A small self-supervised image encoder, trained from scratch.
Model: moe expert_choice, patch size [4, 4].
Training: nadamw at rate 0.0014, batches of 256.
Data: trained on microscope photos of single blood and bone marrow cells, 51.9 epochs.
Rows from block 4 of a small self-supervised image encoder, named by matrix and row number. Rows with one number within an expert belong to one neuron, the router's apart. Each number is 128 + 24 x the weight over its row's rms, rounded and kept within 0 to 255. All counts start at 0.
Before each expert's rows are labels from the 100 images, of 14848, where the router gives the expert most weight on average: "top examples" is what is common among them; "colour at peak" is the nearest of a few named colours to the mean colour under the peak. Only what is clearly more common there than usual is listed. The data: microscope photos of single blood and bone marrow cells. In brackets: how many of the 100.
# router: router (model.blocks.4.mlp.router.weight, 4x256), inputs 172-255
# up: expert up (model.blocks.4.mlp.up, 4x256x256), inputs 172-255
# down: expert down (model.blocks.4.mlp.down, 4x256x256, transposed), outputs 172-255

# expert 1
top examples: cell type: promyelocyte (35)
colour at peak: purple (75)
router.1 [138 136 138 140 143  89  94 116 139 105 127 105 114 125 135 139 124 126 146 110 136 126 140 172 142 172 175 130 181 147 119 168 128 129  99 136 144 142  94 133 119 137 123 147 127 117 170 113 147 121  62 106 152 166 118 148 160  96 121 134 167 148 136 139  97 142 134  76 154 141 130  87 122 142 144 110 139 181 150 107  99 123 113 141]
up.0 [ 83 135 104  55 117 100 110 106  83 128 153 155 113 122 113 138 115 131 116 153  95  84 188 131 152  77  64 145 169 123 150  74 158 136 121 176 127 121 121 112 123 134 132 145 150 151  97 128 137 108 166 116 123 146 121 117 122 120 153 179 119 102 111 130 180 171 158 141 150 149 132 121  85 178 137 118 123 116 141 105 119 136 138 119]
down.0 [129 177  78 170  65 161 109 112  98 148 130 159 129  80 145 166 106 138 149 112 116 130 142 121 122 147 139 153 131 169 122  90 174  98 110 120 124 149  96 118 111 107 135 139 128  70 122  98 139 123  76 133 113 113 108 145 144  92 150 125 140 148 161 117 116  73 130 192 115 131 109 126 137 138 113 132 142  94 115 112 133  80 108  97]
up.1 [108 132 153 112 135 164 168  85 149 143 117 122 164 129 107 131 106 119 114 148 128 167  81 104  60 143 186 146 129 113 147 157 130 133 131 109  94 119 126  92  96  86 129 102 139 132 134 108 142 109 100 134 130 106 105 110 125 117 139  74 113 132 129 117 127 119 130 162 107 128 124 131 131 130 102 137 107 109  92 113 122 160  95 147]
down.1 [100 170  96 132 121 128 171  95 149 147  96 121 149 132 119 128 143 116 146 144 159 141 102 100 105 104 193 151 100 159 112 101 127 121 136  68 150 132 135 142 142 134  89 146 116 120 105 118 130 100 121 161 126 136  79 103 145 128 139 146 140 166  98 141  83 131  91 112  96 170 154 137 116 134 152 139 117 150 111 142 153 116 175 107]
up.2 [135 140 129 123 124 137 186 125  92 147 128 103 149 136 130 114 139 148 135 131 118 123 128 150 126 134 137 146 130 132 154 153  93 127 137  94 128  85 110 132 105 115 109 106 147 126 121 157 136 111 182 113 124 110 132 137 143 133 136 135 127 141 126 170 137 123 121 109 143 148 131 151 144 147 112 123 120 112 188 142  92 139 105 186]
down.2 [102 104 112 108 135 112  88  86  91 128 122 155 137  84 128 161  96 129 143 100 120 132 111 115 154 148 114 127 166 136 114 127 139  98 149 151 114 150 158 122 134 157 111 144 148 164 169 119  97 147 107 116 130  86 121 158  88 131 152  62 134 125 120 124 126 169 124 131 145 142 113 142  99 133 125 136 138 114 110 128 146 131 150 118]
up.3 [104 125 104 147 109 167 124 154 122  97 120 112 139 146 147 105 109 129 134 129 145 137 150 140 172 128 129 133 101 115 162  78  99 104 124 112 108 160 177 115  85 116 149 154 136 164 127 182 131 112  99 103 124  93 119 106 133 137 142 145 120 118 146 137 157 123 125 155 143 135 127 120 152 118 119 154 110  97 149 116 161 157 139  51]
down.3 [123 171 109 123 133 163 117 121 117  76  96 143 184  71  81 142 125 104 129 193 110 123 127 102 106 142 130 131 149 161 162 108 131 104  54 141  96 136 137 110 172 124 132 102 115 156 155  93  82 102 153 148 155 140 122 144 101 118 136 114 118 160 113 121 149 165 146 113  56 170 121 145 116 111 105 129 127 156 139 155 113 112 172 125]
up.4 [139 174 125 157 143 132 126 111 112 127 114 142 121 149 133 118 110 117  52 124 122 126 137 133 108 161 150 118 147 152 136 131  99 142 126 138  89 122 151 138 131 123  78 119  97 134  48 126 174 154 114 126 156 131 130 134 124 174 120 116 119 121  91 142 104 112 100 144 117  94 137 113 157 102 138 120 117 132 140  97 118 117 116 129]
down.4 [ 92 114 148 138 119 102 109 110 152 109 118  98 138 127  97 122 142 160 150 124 116 125 153 141 165 105  69 151 132 148 140 130 122 103 136 185 112 117 164  79 134 139 111 155 118 161 158 134  85 122 149 146  67 128 162 179 123 171 171 140 107  60 116 120 140 102 158 165 112 122 122 113 132 168 106 128 107 105 146 124  92 163 109 123]
up.5 [132 117 124 139 175 138 146 179 163 133 146  89 150 155 143 145 168 128 135 132 128 122 117 146 110 136 133 142 120  75 133 166 108 129 127 138 162 116 108  78 129  99 144 149 152 135 120 154 140 117 112 151 137 114  89 108 108 130 143 141 104 126 133 166 127 120  78 136 150 160 102 144 137 151 127 147  60 123  98 172 122 176 130 179]
down.5 [140 102 105 151 133 139  87 104 104 118  85 131 134 116 175 158  93 139 140 118 126 103 120 113 110 151 124 146 139 159 161 111 145 105 126 164 115 121 152 120 181 158  94 110 157 115 135 142 138 122 124 105 149 105 110 132  81 118 166  92 138  98 108  73 112 123 147 124 147 117 155 138 129 117 123 116 187 125 141 145 122 102 164  99]
up.6 [105 157 132 100 104 160 134 138 106 138 158 120 112 104  64 129 132 130 150 145 107 135 151 101 123 133 133 135 119 156 110 104 155  99 125 154 128 143 115 108 144  80 119 117 148 143 137 137 113 113 115 172 132 120  80 139 119 111  96 146 101 115 168 100 118 123 136 141 151 121 136 127  85 108 116 149 166 107 142 108 100 181 144 115]
down.6 [135 133 126 126 132 150 118 134 144 117 123 154 138 128 112 119 179 104 133 150 107 122 193 139 113 138 124 113 131 128 111 187 108 108 116 106  74 110 156 131 161 137 195  91  89 140 102 136 145 144 175 124 130 113  98 129 105 169 116 155 110 118 110 123 131 131  95 146 119 122 169 166  99 119 115 142 142 102  77 119 134 140 139 138]
up.7 [148 116 112 128 123 135 124 123 125 148 129 165 158 143 140 150  95 163 150 163 121 105 146 128  63 160 139 125 121 129 159  86 116 118 139 137 114 128 134  94 102 124 120 136 175 146 150 170 154 122 141 134 116 136 122 116  91 147 108 152 136  72  89 155 159 162 111  98  90 124 121 131  96 126 120 129 120  91 139 106 133 130 147 180]
down.7 [122 133 122 120 151  91 128 159 143 127 107 147 166 163 128 158 166 126 189 128 163 108  94  89 141  94 132 122 108 159 143 143 128 140 127 108 120 102 117 160 100  96 159 140 119 150 113 122 117 105 134 125 124 139 101 156 172 106 116 124 155 106 112 128 101 133 151  67 107 122 148 141 127 127 159 138 110 158 150 151 152 106 135  94]
up.8 [167  99  90 138 119 155 147 123 107 152 172 105 167 151 160 142  84 166 118 210 121 112 105 130 103 145 141  95 145 118 124 129  87 103  83 119 151 105 134 103 138 121 124 142 128 161 126 151  94 124 106  91 144 173  95 106 137  95 114 120 133 115 143 114 113 171  95 147  94 145 115 142 144  97 114 123 148 120 135 119 105 135 180 169]
down.8 [145 100 146 101  93 114 136 166 155 143 113 137 120 136 161 113 129 146  91 149 164 132 142  89 108 126 164 122 101 109 120 120 126 100 163 119 124 130 147 116 153 155 111 134 113 116  86 127 131 121 156 142 100 157 127 137 136  98 115 183 110 132 142 135  63 128 127 133 154  85 167 134 154 102 155 149 120 124 163 105 144 158 132 154]
up.9 [120 153 143 111 164 134 123 124 135 136  93 125 179  99 114 110 121  93 149 150 108 189 154 122  98 131 138 131 118 134 129 112  97 101 102 123  45 134 123 104 101 118 107  90 140 122 147 130 152 145 107 154 113  96 163 147 117  98 123 145 125 185 142 128 107 151 127 134 121 150 125 145  68 163 134  96 128 128 126  92 110 145 164 130]
down.9 [111 168 101 149 120 116  87 137 109 107 121  99 120  90 120 143 137 130 147 136 134 114 152 160 106 152 104 151 131 134  85 163 147 121 127 107 129 176 115 145 179 153 155 124 108 127 101 125 113 129 138 148 140  93 111 116 112 110 103 121 123 133 146 129 153 129  93 118 148 130 161  83  72 106 144 154 150 105 109 109 139 108 151 128]
up.10 [142 102 100 181 119 135 145 143 133 132 137  96 131 169 125 136 146 133 154 149 149 124 123 142  93 139 170 153 119 127 153 141 144 147 126 152 165 146 114 137 124 120 105 121 128 134 144 121 156 152  97 105 127  94  74  94 105 112 181  90 117 139 113 122 114 125  63 126 113 125 134 126 129  94 154 142 139 122 134 123 142 157 147 111]
down.10 [140 130 115 167 133 156  55  96 154 155 114  93 133 107 150 102 112 131 123 164 131 108 110 133 106 163 200 126 126 130 125 123 158  92 141 148 139 108 155  90 137 137 123 112 132 130 129  95 113 134 111  63 155 143 118 153 111 150 165 133 120 158 130 121  73 142 107 116 135 114 118 119 141 115 123 135 129 111 142 126 107 113 126 115]
up.11 [ 88 128 122 148 120 139 123 101 128 132 144 136  95 147 132  72 107 167 129 149 106 140 164 109 135 145 163 146 119 141 172 148 155 128 181 104  85 120 141  93  72  97  94 113 169  96 133 106 127 157 134  99 102 108 138 120 128 111 136 135  93 129 149 116 118 134 103 112 107 152 133 122 101  83 140 139 124 119 155 114 136 151 151 131]
down.11 [140 142 120 125 121 143 124 133 118 128 130 113 157 107 130 140  89 156 139 149 125 130 157 153  87 113 115 131 139 132 121 126 111 146 152 103 168 131  75 122 108 122 137 164  62 130 115 133 152 138 117 142 142 125 110 161 131 136 115  93 129 121 145 144 140 170  56  78 112 137 129 132 117 163 144 128 116 154  86 113 167 145 151 128]

# expert 0
top examples: smear: peripheral blood (73); cell type: lymphocyte (37)
colour at peak: pink (83)
router.0 [142 109  73 131  98 129 180  90 171 145 100 120 123 157 157 133 120 124 113 163 147 154 123 125  99  69 116 136 145 134 134 123 125 121 125 120 120 107 112 159 138 140 141 104 134 123 109 125 150 175 146 167 119 159 131 141 132 129 148 101 114  71  96 117 172 114 150 149  55 150 115 145 176 113 121 115 109 134 139 126 126 110 129 114]
up.0 [126 115 172 120 183 139  83 135 108 115 124 141 152 123 105 132  95 128 129 126 104 147 153 136 161 166 117 104 153 144 101 120 180 106  99 122 132 158 114  56 125 134 136 118 105 109 141 126 124  94  88 101 114 128 142 131 126  79 137 126 159 136 149  91 119 142 127 129 137 158 106 151 100 126 108 126 137 151 103 125 153 170 137 134]
down.0 [ 84 117 121 120 128 127 123 208  95 132  99 129 119 112 123  99 137 125 126  88 116 123 187 133 171 127 142 150 132 167 147 140  83 125  86 122 126  81 113 153 124 118 143 122 115 122 176 134 151 132  88 154 158 127 137 110 103 127 133 138 125 137 138 125 112 131 148 151 104 119 140 111 126 127 129  66 156 124  89 108 119  82 114 127]
up.1 [119 141 113 126 124 115 120 119 103 108 133 140  96 150 144  73 108 143 158 109 132  89 123 170 183 116 126 120 128  99  95 154 146 153 178 148 137 118 184 159 154 151 125 193 144 115 124 180 129 110 148 125 119 129 136 160 127 128 149 176 112 138 111 118 144 107 127 147 159 100 140 177 134 111 119 100 123 128 119 128 104 114 122 197]
down.1 [182 135 201 125 133 136 131  72 138 114 111 165 141 117 136 144 110 147 115  98 126 119 136  79 115 141 118 144 142 107 161 107 147 162 115 131 116  90 140 133 143 126 127 110 139 128 159 128 177 148 147 126 122 112 139 106 109 134 128 119 156  47 149 125 186 159 108 125 130 123 113 112 137 164 135 211 169 123  97  99 144 142 127 119]
up.2 [172 116 133 148 125 150 148 145 129 139 139 111 143 161 128 104  90 115 149 114 122  74  78 122 162 112 125  89  87 149 111 150 102 126 131  89 135  86 169  93 116 123 126 142 130 160 119 153 135 108 121 102 103  79 138 166 146 113 106 174 146 127  82 173 124 144 161 134 190 120 128 141 147 157 134 131 153 121  83 161 159 146 136 128]
down.2 [146 142 145 166 152 104  96 125 166 121 124 132 128 126 147 152 113 161 131 103 120 111 130 127 137 162 127 161 142  85 125 110 136 180 181 178 145 101 127 152 137 152 107  96  88 134 181 153 144 151 169 124 165 129 120 121 122 109 131 116 149 117  98 131 123 135 136 120 112 107  93 154 137 153 161  77 123 147  81 120 118  74  60 152]
up.3 [109 164 145 150  75 134 119  94  91 126 147 130  91 123 108 123 127 109 125 126  93 137 140 140 113 124 146 142 145 117 102 125 154 148 167 145 118 113 103 119 170 114 103  83 131 115 156 109 126 108  98  64  79 104 123 155 120 117 140 108 124 133 181  99 105 149 125 180 127 122 172 108 152 130 104 147  79 141  84 116 131 143  90 139]
down.3 [132 139 144 103 141 149 130  90 126 148 122 118 159 145 141  95  99 122 100 113 142 120 167  86 174 151 104 129 118 138 145 114 179 151 102 132 144 152 116 136 157 110 115 119  92 123 107  88 101 134 143 157 147 110  92 168 104 169 142 107 153 108 151 137 167 111 109 139 116 137 117 159  83 180  95 152 159 134 128 157 122 108 123 142]
up.4 [118 100 114 138 108 127 132 113 174 132 151  75 115 118 144  80 101 119 121 118 122 132 134 128 125 126 124 141  77  90 128 138 151 133 137 106 139 142 142 165 121 128 110 109 153 131 138 107 127 147 129 183 125  91 114 149 128 118 149 136  81 124 129 127 135 136 129 163  69 146 131 176 103 115 142 131 112 121 145 142 124 134 137 132]
down.4 [128 128 127 169 124 135 149  92 157 104 130 149 110 148 121 130 159 104 141  76  85 116  97 147 103 103  74 118 115 166 124 111 112 178 149 121 101 139 119 142  87 140 134 113 102 136  97 134 125  90 183 142 146 122 135 123 136 127 123 122 102 173 143 155 129 126 127 156 111  97 151  85  75  91 138  86 156 108 158 136 109 130 106 127]
up.5 [162 140 154 196  96  91  94 148 131  96 163 130 146 112 124  95 124 112  58  97 104 149 105 127 137 168 147 111 119 110 105 108  85 144 129 148  88 163 128  89  99 146 131 140 121 128 138 124 175 133 111 141 109 145 165 126 148 139 140 115 175 159 128 167 118 173  90 136  96 115 156 128 165 122 114 138 116 112 130 124 125 145 120 134]
down.5 [ 94 146 141 124 130  98  90 152 140  97 110  99 131  82 125 113 126 108 145 135  93 144 166 137 162 158 147 125 128 116 120  94 134  94 124 147 116 192 114 108 184 143 104 157 117 116 128 117 104 127 158 123 131 151 113 116 101 112 156 107 120 162 139 154  95 123 111 134 114 108 134 145 105 149 130 120 110 107  77 130 130 105 143 177]
up.6 [114 174 142 131  82 131 135  99 122 123 112 126 126 137  66 103  90 118  91 144 103 152 108 134 129 135 146 107 129 114 119 112 195  92 103 125 144 133 122 135 160 116 139 103 115 124 101 108 123 116 134 119 119 176 127 130 146 154 143 133  87 126 185 125 121 103 136 127 106 115 125 131 152 154 101 129 102 125 133 138 144 142 126  81]
down.6 [159 111 123 118 149 143 120  99 106 114 131 147 105 139 150 135 154 128 118 133 104 159 113 121 177 128  89 124 132  95 123 113  83 112 132 112 104 101 149 135  79 117 132 124 108 126 133 116 138 142 110 117 131 122 143 109 157 154 135 200 160 108 139 107 157 164 123 138 163 135 131 136 136 142 131 172 139  95 144 112 146 140 128  85]
up.7 [160 182 123 131 158 124 143 119 135 122 155 131 158 139 130 135 105 156 144 136 106 105  84 114 100 125 104 106 151 139  98 146 160 122 139 114 121 105 127 123 176 127 111 131 171  99 144 151  98  99 148 139 133  98 143 165 154  97 123 123 121 124 120 149 117 129 108 161 136 123 105 160 116 138 122 123 134  96  77 111 173 129  79 143]
down.7 [128 126  84 158 160 139 123 124 122 123 125 114 148 130 139 119 142 116  91 141  93  88 132 106 161 129 130 128 152 133 149 117 182 135  98 140 127  69 113 129 116 115 105 130 119 166 144 168 106 106  75 109 142 118 159 151 136 164 153 116 124 134 133 132  99 173 160 129 137 140 119 121 152 147 119  86 158 161  98 122 125 108 136 149]
up.8 [103 136 155 196 118 128 102 124 120 140 130  97 143 148 140  95 158 137 126 163 110 118 127 145 128 131 146 120 115 121 107 135 135  95 117 151 107 193 160 114 111  98 139 147  84 141 144 110 151 137 123 128 152 131 136 130 127  70 129 135 119 143 126 114 128 137 104 100 127 115 116 124 146 126 130 155 118 113 123 162 125 168 143 102]
down.8 [156 128 121 127 142 117 144  75 147 134 122  67 123 138 125 158 105 113 129 135  97 147 166 110 162  98 107 129 137 118  96 125 162 120  87 107 117 107 129 117 185  88 124  98 124 158 141 107 121 109 143 145 159 151  91 129 129 118 153 109 142 120 130  95 135 135 118 144 114 135  95 153 159 123 156  78 122 172 117 168 107 124 147 124]
up.9 [146 131 126  90 124  98 143 137 100 180 142 150 119  66 108 145  98 121 119 124 118 154 135 106 129 132 196  76 114 139  86 168 149 131 174  71 133 109 134 135 131  93 175 140 113 147 135 101 144 116 154 125 125 138 127 118 152 151 134 128 126 129 128 108 131 104 124 122 133 131 136 126 164 119 116 142 143 162 148 139 153 128 142 131]
down.9 [154 175 183 161 120 196 131 108 162 144  99 146 151 151 126  90 137 147 108 148 150 119  87  88  69 136 136 133 141  85 101 141 158 108 110 139 100 111 159 134 106 106 119 126 131 142 113 108  92 147 111 122 125 135 134 121 127 108 113 136 129  92 152  91 159 152  76 142 131 137 136 114 144 175 118 206  92  58 126  94 140 175 119  65]
up.10 [168 123 152 118 137 146 106 143 137 134 111 120 114  98 118 144 124 145 126 118  86 112 101 115 160 162 159 120  92 151 130 108  95 124  88 119 143  72 109 154 183 119 113 130 102 140 116 100 107  92 105 130 124 114  98 162 136 148 140 147 146 114 112 146 112 170 111 161 145 115 140 167 138 145 110 138 134 105 149 112 112 133 133 123]
down.10 [154 120 154 170 154  95 150 141 136 120 145 164 154 166 134 139 146 101 149 142 140 112 111 127 102 162 113 136 134 111  98 129 125 152 116 123  92 117 121 131 123 116 141 136  62 186 124 120 128 147 151 115 133 130 122 100 124 111 130 117 141 137 141 117 149 118  72  85 100 120 135 126 145 138 106 174 114 123 145 123 171 203 143  96]
up.11 [ 91 105 109 115 106 144  97 115 129 120 163 128 132 129 106 188 117  97 134 137 126 154  96 123 158 133 136 129 106 138 163 101 124 103 160 152 135 156 145 122 155 109 119 135 176 129 136 123 116 136 101 115 120  97 135 152 132 120 136 147  63 115 163 152 129 143 123 135 134 124  98 125 137 139 119 137 113 129  83 183  89 137 135 111]
down.11 [101 125 121 122 113 112 142 118 101 144 109 111 136 157 112 138 123 144 119 139 152 149 190 156 101 153 132 133 160 129  93 104 124 135 132 150 125 150  94 102 140 142 108 114 119 129 129  80  96 157 161 158 146 169 125 102 124 153 142  58 127 165 125 123 126 145 120 141  49 121 113 142 108 100 130 157 124 107 160 140 120 130 122 185]

# expert 3
top examples: cell type: artefact (30)
colour at peak: blue (57)
router.3 [ 97 178 184 107 124 149 103 130 135 134 151 126 137 131  82 111 112 134 125 105  86 140 133 106 127 178 139 129 131 108 135 114 153 141 127 149 126 128 143  74 127  96 111 114 107 137 122 126 144 103 123  99 122 108 124 116 114 141 124 129 105 136 168 140 107 114 126 149 134  74 137 144 121 131 129 165 154 129 142 146 119 166 125 111]
up.0 [154 139  97 145  66 119 140 123 137 115 105 150 126 137 119 134 151 116 117 156 140 115 140  91 163 114 123 140 140 129 142 137 143 155 143 132 131 130 130 114 117  76 128 150 123 104  32 139 117 130 128 129 107 171 120 123 150 104 107 135 124 132  72 122 134 154  95 112 103 104 166 110 148 124 189 205  30 132 102 149 118 146 145 113]
down.0 [119 134 124 122 168 113 161 135 124 127 126 152 118 119 145 132 196 124 107 116  92  86 130 136 198  95 103 153 121 114 122  99  77 147 174 109 140 136 165 145 118 132 101 119 134 156 150 135 210 115 112 155 174 133 132 139 118 128  65 112 122 138 101 119  96 144 123 123 110 152 132 140  82  99 112 160 171  99 126 132 110 119 150 111]
up.1 [142 112 152 120 134 150 134  95 133 146 125  89 174 160 127 132 159 110 157  99  85 131 125 104 167 115  81 136 152 116 112 106 147 130 175  99 162 111 100 122 114  94 136 132 168 148 150 160 144 100 134 132 139 140 132 126 133 143 126 145 137  90 101 124 109 130 133 148 138 158  95 130 121 166 127 137  99 185 112 140  76 158  94 140]
down.1 [105  87 119 160 157 116 114  98 115 115 116 127 143 132 145 125 134 186 140 117 160 150 114 110 110  99 112 177 121  95 108  87 110 139 128  94 100 173  98 123 105 143 120 143 123 171 154 105 136 114 131 138 177 126 114  91 121  89 115 115 151 109 122 116 126 105 129 107 144 163 127 115 104 140 155 131 147 135  93  81 145  95  91 124]
up.2 [111  90 153  71 159 107 122 169 124 139 112 146 127 116 138  95 114 144 113 156 166 112 180 136 178 129 123 105  94  74 108  99 132 129  97  76 138  86 134 112 110 130 126 163 121 145 186 153 125 101 119 140 140 156 111 127 141 128 162 155 100  96 157 123 135 149 137 143 121 140  92 145 114 137  77 104 127  93 103 137 109 133 179 125]
down.2 [136 127 143 164  95 111 136  97 131 119 176 128 151 130 111 121 123 140 112 137 128 156 156 107 134  98 145 141 127  97 148 122 164 127 110 158 137 150  95 118  78 140 105 131  93  85 148  74 145 183 116 100  94 147  78 137 139 155 132 142 109  85 129 135 149 106 141 168 101 166 131 124 156 190 143 126 119  87 137 118 142  76  83 110]
up.3 [184 150  88 149 145 175 103 107 122 155 142 145 142 129 137 132 173 104  99 157  51 101 162 109 160 132 151 130 127 154  80 121 125 106 115 149 143 129 123  71 156  92 114  90 111 129 161 124 113 148  90 152 145 121 119 145 124 148 119 141 139 113 173 114 155 137 128 171 103 101 157 109 129 134 128 145 184 117 140 107 106 107 128 157]
down.3 [134  96 156  89 101 123 163 149 131 122 144 114 117 135 177  80 125 121 136 107 103 156 114 132 103 139 109 120 105  86 116 119 160 105 148 149 126 126 144 110 144 139 124 139  98 147 124 145 106 129 131 113 119 120 107  65 113 126 109 149 148 135 144 116 148 130 120 142 156 132 120 147 143 116 109 139  82  94 126 151 146 138 115 128]
up.4 [150 156 140 146  93 131 116 106 132 162 105 130 129 135 114 136 170 120 131 134 118 111 138  49 126  95 135 134 160 133 114 135 119 127 156 135 114  96 176  81 148  53 158 101 149 193 123 127 141 117 112 106 101 120 128 153 131 154 122 108 112  94 123 138  92 153 123 127 122 146 102 141  81 145 156 203 110 151  99 128 171 153 122 160]
down.4 [101 127 148 112 129 148 184  98 117 178 129 125  93 143 100 140  70 117 119  97 106 123 100 114 109 144 103 146 122 147 124 114 135 176 164  62 109 112 101  87 115 110 124  96 174 153 124 146 117  98 167 135 133 119 157 113 129 121 123 169 158 140 137 144 143 130 104 154 134 113  96 160 152 124 151 114 118 153 125 132 135 128 111 100]
up.5 [114 118 123 127 103 157 113 102 117  99 106  97 151 122 132 124 146 118 160 100 124 125 152  88 159 109 103 147 138 126 134  78 123  96  77  90 138  83 129 110 102 100 120 115 161 161 128 168 131 118 113 144 109 124 161 129 133 108 157  63 157 116 154 154 147 159 159 140 104 136 131 121 133 124 134 130 119 153 122 109  93 145  99 177]
down.5 [114 136 131 154 166 164 123 128 107 141  94 129 188 128 128 138 119 144 164 120 124 136 148 108 115 121 145 126 114 146  95 113 138 114 132  88 105 115  79 124  99 144 110  78  90 162 123  79 106 128 124 124 129 132 111 119 141  98 133 189 132 110 124 178  89 116  97 119 142 164 158 119 123 146 129 132 126  77 102 129  98 134 144  94]
up.6 [ 82 133 121 149 114 176 143 118  90 147 103  97 129 113 144 109  93 103 116 146 121 146 165 124 115 121 138 152 149  90 172 191 101 160  83 149 133 137 144 141 122 134 100 144 117 119 136 111 120 155 132 131 123 106 119 127 104 165 117 105  60 143 122 189 111 149 131 150 125 127 158 158 137  95 149 146 119 122 155 120 184 148 162  86]
down.6 [101 121 162  98 110  97 141 147 150 140 152 138 113 113 115 108  93 108  88 143 142 125 109 129 151 146 118 121 116 103 103  96 151 127 109 169 130 121 123 147 171 119 115 187  98 134 151 168 140 152 131 131 152 120 134 100 106 153 156 123 138 149 152 113 136 131  81  97 135 137 192 144 137 132 139 118 127 151 142 107 151 143 117 134]
up.7 [145 103 142 124 123 129 112 101 159 123 129 101 125 133 127 112 114 150  74 164 118 106  99 106 101 155 158 138 153  99 151 116 144 144 110 112 128 132 159 120 120 113 107  97 140 121 101 132 120 118 109 109 122 129 132  97 141  91 137 115 142 117 114 128 110 140 128 169 139 152 129 112 148 121 118 116  63 173  63  95 131 144 120 127]
down.7 [127 109 135 170 137  97 150 101 105 129  60 161 136 139 125 126 101 128 129 125 167 117 138 113 119  88 176 159 124 133 131 127 141 136 119 126 115 156 137 125 114 119 120 130 127 152 139 136 202 133 124 112 129 126  93 130 133 113 125 147  90 142 108 152 109 121 174 109 142 200 141  82 119 150 109 123 125 137 115 151 129 161 166 113]
up.8 [163 137  92 121  98 134 123 143 113 138 127 113 132 122 103 151 149 129 118 114 123 113 142 158 102 110 150 147  93 124 137 105 108 201 128 133 145 137 122 211 141 136 109  90 125 117 134 112 137 127 164 142 204 157 109  98 135 153 122 116 140 111 126 103 118 124 125 146  94 140 165 116 112  79 137  99  90 113 120  87 138  24 169 123]
down.8 [ 86  86 195 142 165 108 131 166 120 131 130 112 155 132 120 137 188 130 140  99 157  74 129 148 110  94 123 162 133 100 141 129 118 132 101 111 102 141 126  90 109 145 161 165 168 148 124 117 151 133 150 121  96 134 160 116 149 135 118 115 136 112 140 148 105 151 123 104 115 101 127 153  71 163 130 129 138 120 103  91  96 185 122 143]
up.9 [138 150 115 160 155 114 125 138 115 114 133 118 138 108 124  97 119 102  99 117 121 109 127 144 135 136 150 109 156 125 149 143 133 103 111 147  93 116 161 121 128 147 130 118 101 184 126 164  93 131 106 130 131 124 124 128 124 155  57 138 130 101 118 153 175 153  81 136 146 134 111 113 129 142 159 156 174 131 126 156 156 132  84 136]
down.9 [151 143 166 124  62 131 143 139 140 150 119 170 121 114 174 168 127 129 116 153 115 167 146 152 104 131 112 153 112 133 113  96 132 131 156  78 141 142 172 153 125 155 116  96 115  84 144 152 170 103 119 119 141 123 145 148 127 122  78 119 126  82 133  88 132 111  79 140 119 106 110 132 107 141 144 141 134 117 157 152 156 139 105 138]
up.10 [ 99 104 143 118 127 172 144 102 111 147 125  86 153 154 130 103 130 102 164 132 146 151 120 112 117 102 138 146 138 131 139 125  98 129 115  74 124  83 131 122  74  92 112 132 162 123 128 135 153 112 122 119 120 126 116  75 128 124 131 102  83 139 159 196 129 126 138 175 114 122 123 132 118 125 173 134 139 137 111 134 139 135 161 115]
down.10 [126  66 140 155 140 161 100 120 106  83 161 108 118 132 149  96 139 115 149 110 170 122 126 109 125 126 145 111 128 131 112 149 136 112 155 124 142 119 108 141  79 137 138 164 147 139 152 126 170 159 119 132 134 159 152  70 153 116 134 161 129 124 140 147  89 119 135  72 145 135 135  67 151 167 133 113  87 165 133 116 107 100  77 160]
up.11 [123 104 104 141  99 159 152  88 111 136 124 159  80 128 159 147 100 176 143 163 116 137 128 137 156 149 108 147 119 123 126 145 133 135 158 103 112 163 156 125 140 109 123 115 159 121  77 159 169 114 133 133 120 112 118 223 108  65 149 129 148 114 107 140 146 138 100 141 138 106 113 182 152 117 122 138 178 112 128 108 132 132 120 151]
down.11 [ 94 133 114 116 162 117 114 150 138 110 114  92 143 141 110  98 156 103 136 147 114 125 143 147  86 122 152  76 125 143 157 155 127 179 150 110 113 127  87 111 127 116 144 101 127 128 139 131  85 126 124 111 146 167 119 139 171 155 124 153 120 131 127 107  93 129 104 137 134 138 110 110 115 153  95 127 129 105 126 119 104 121 109  85]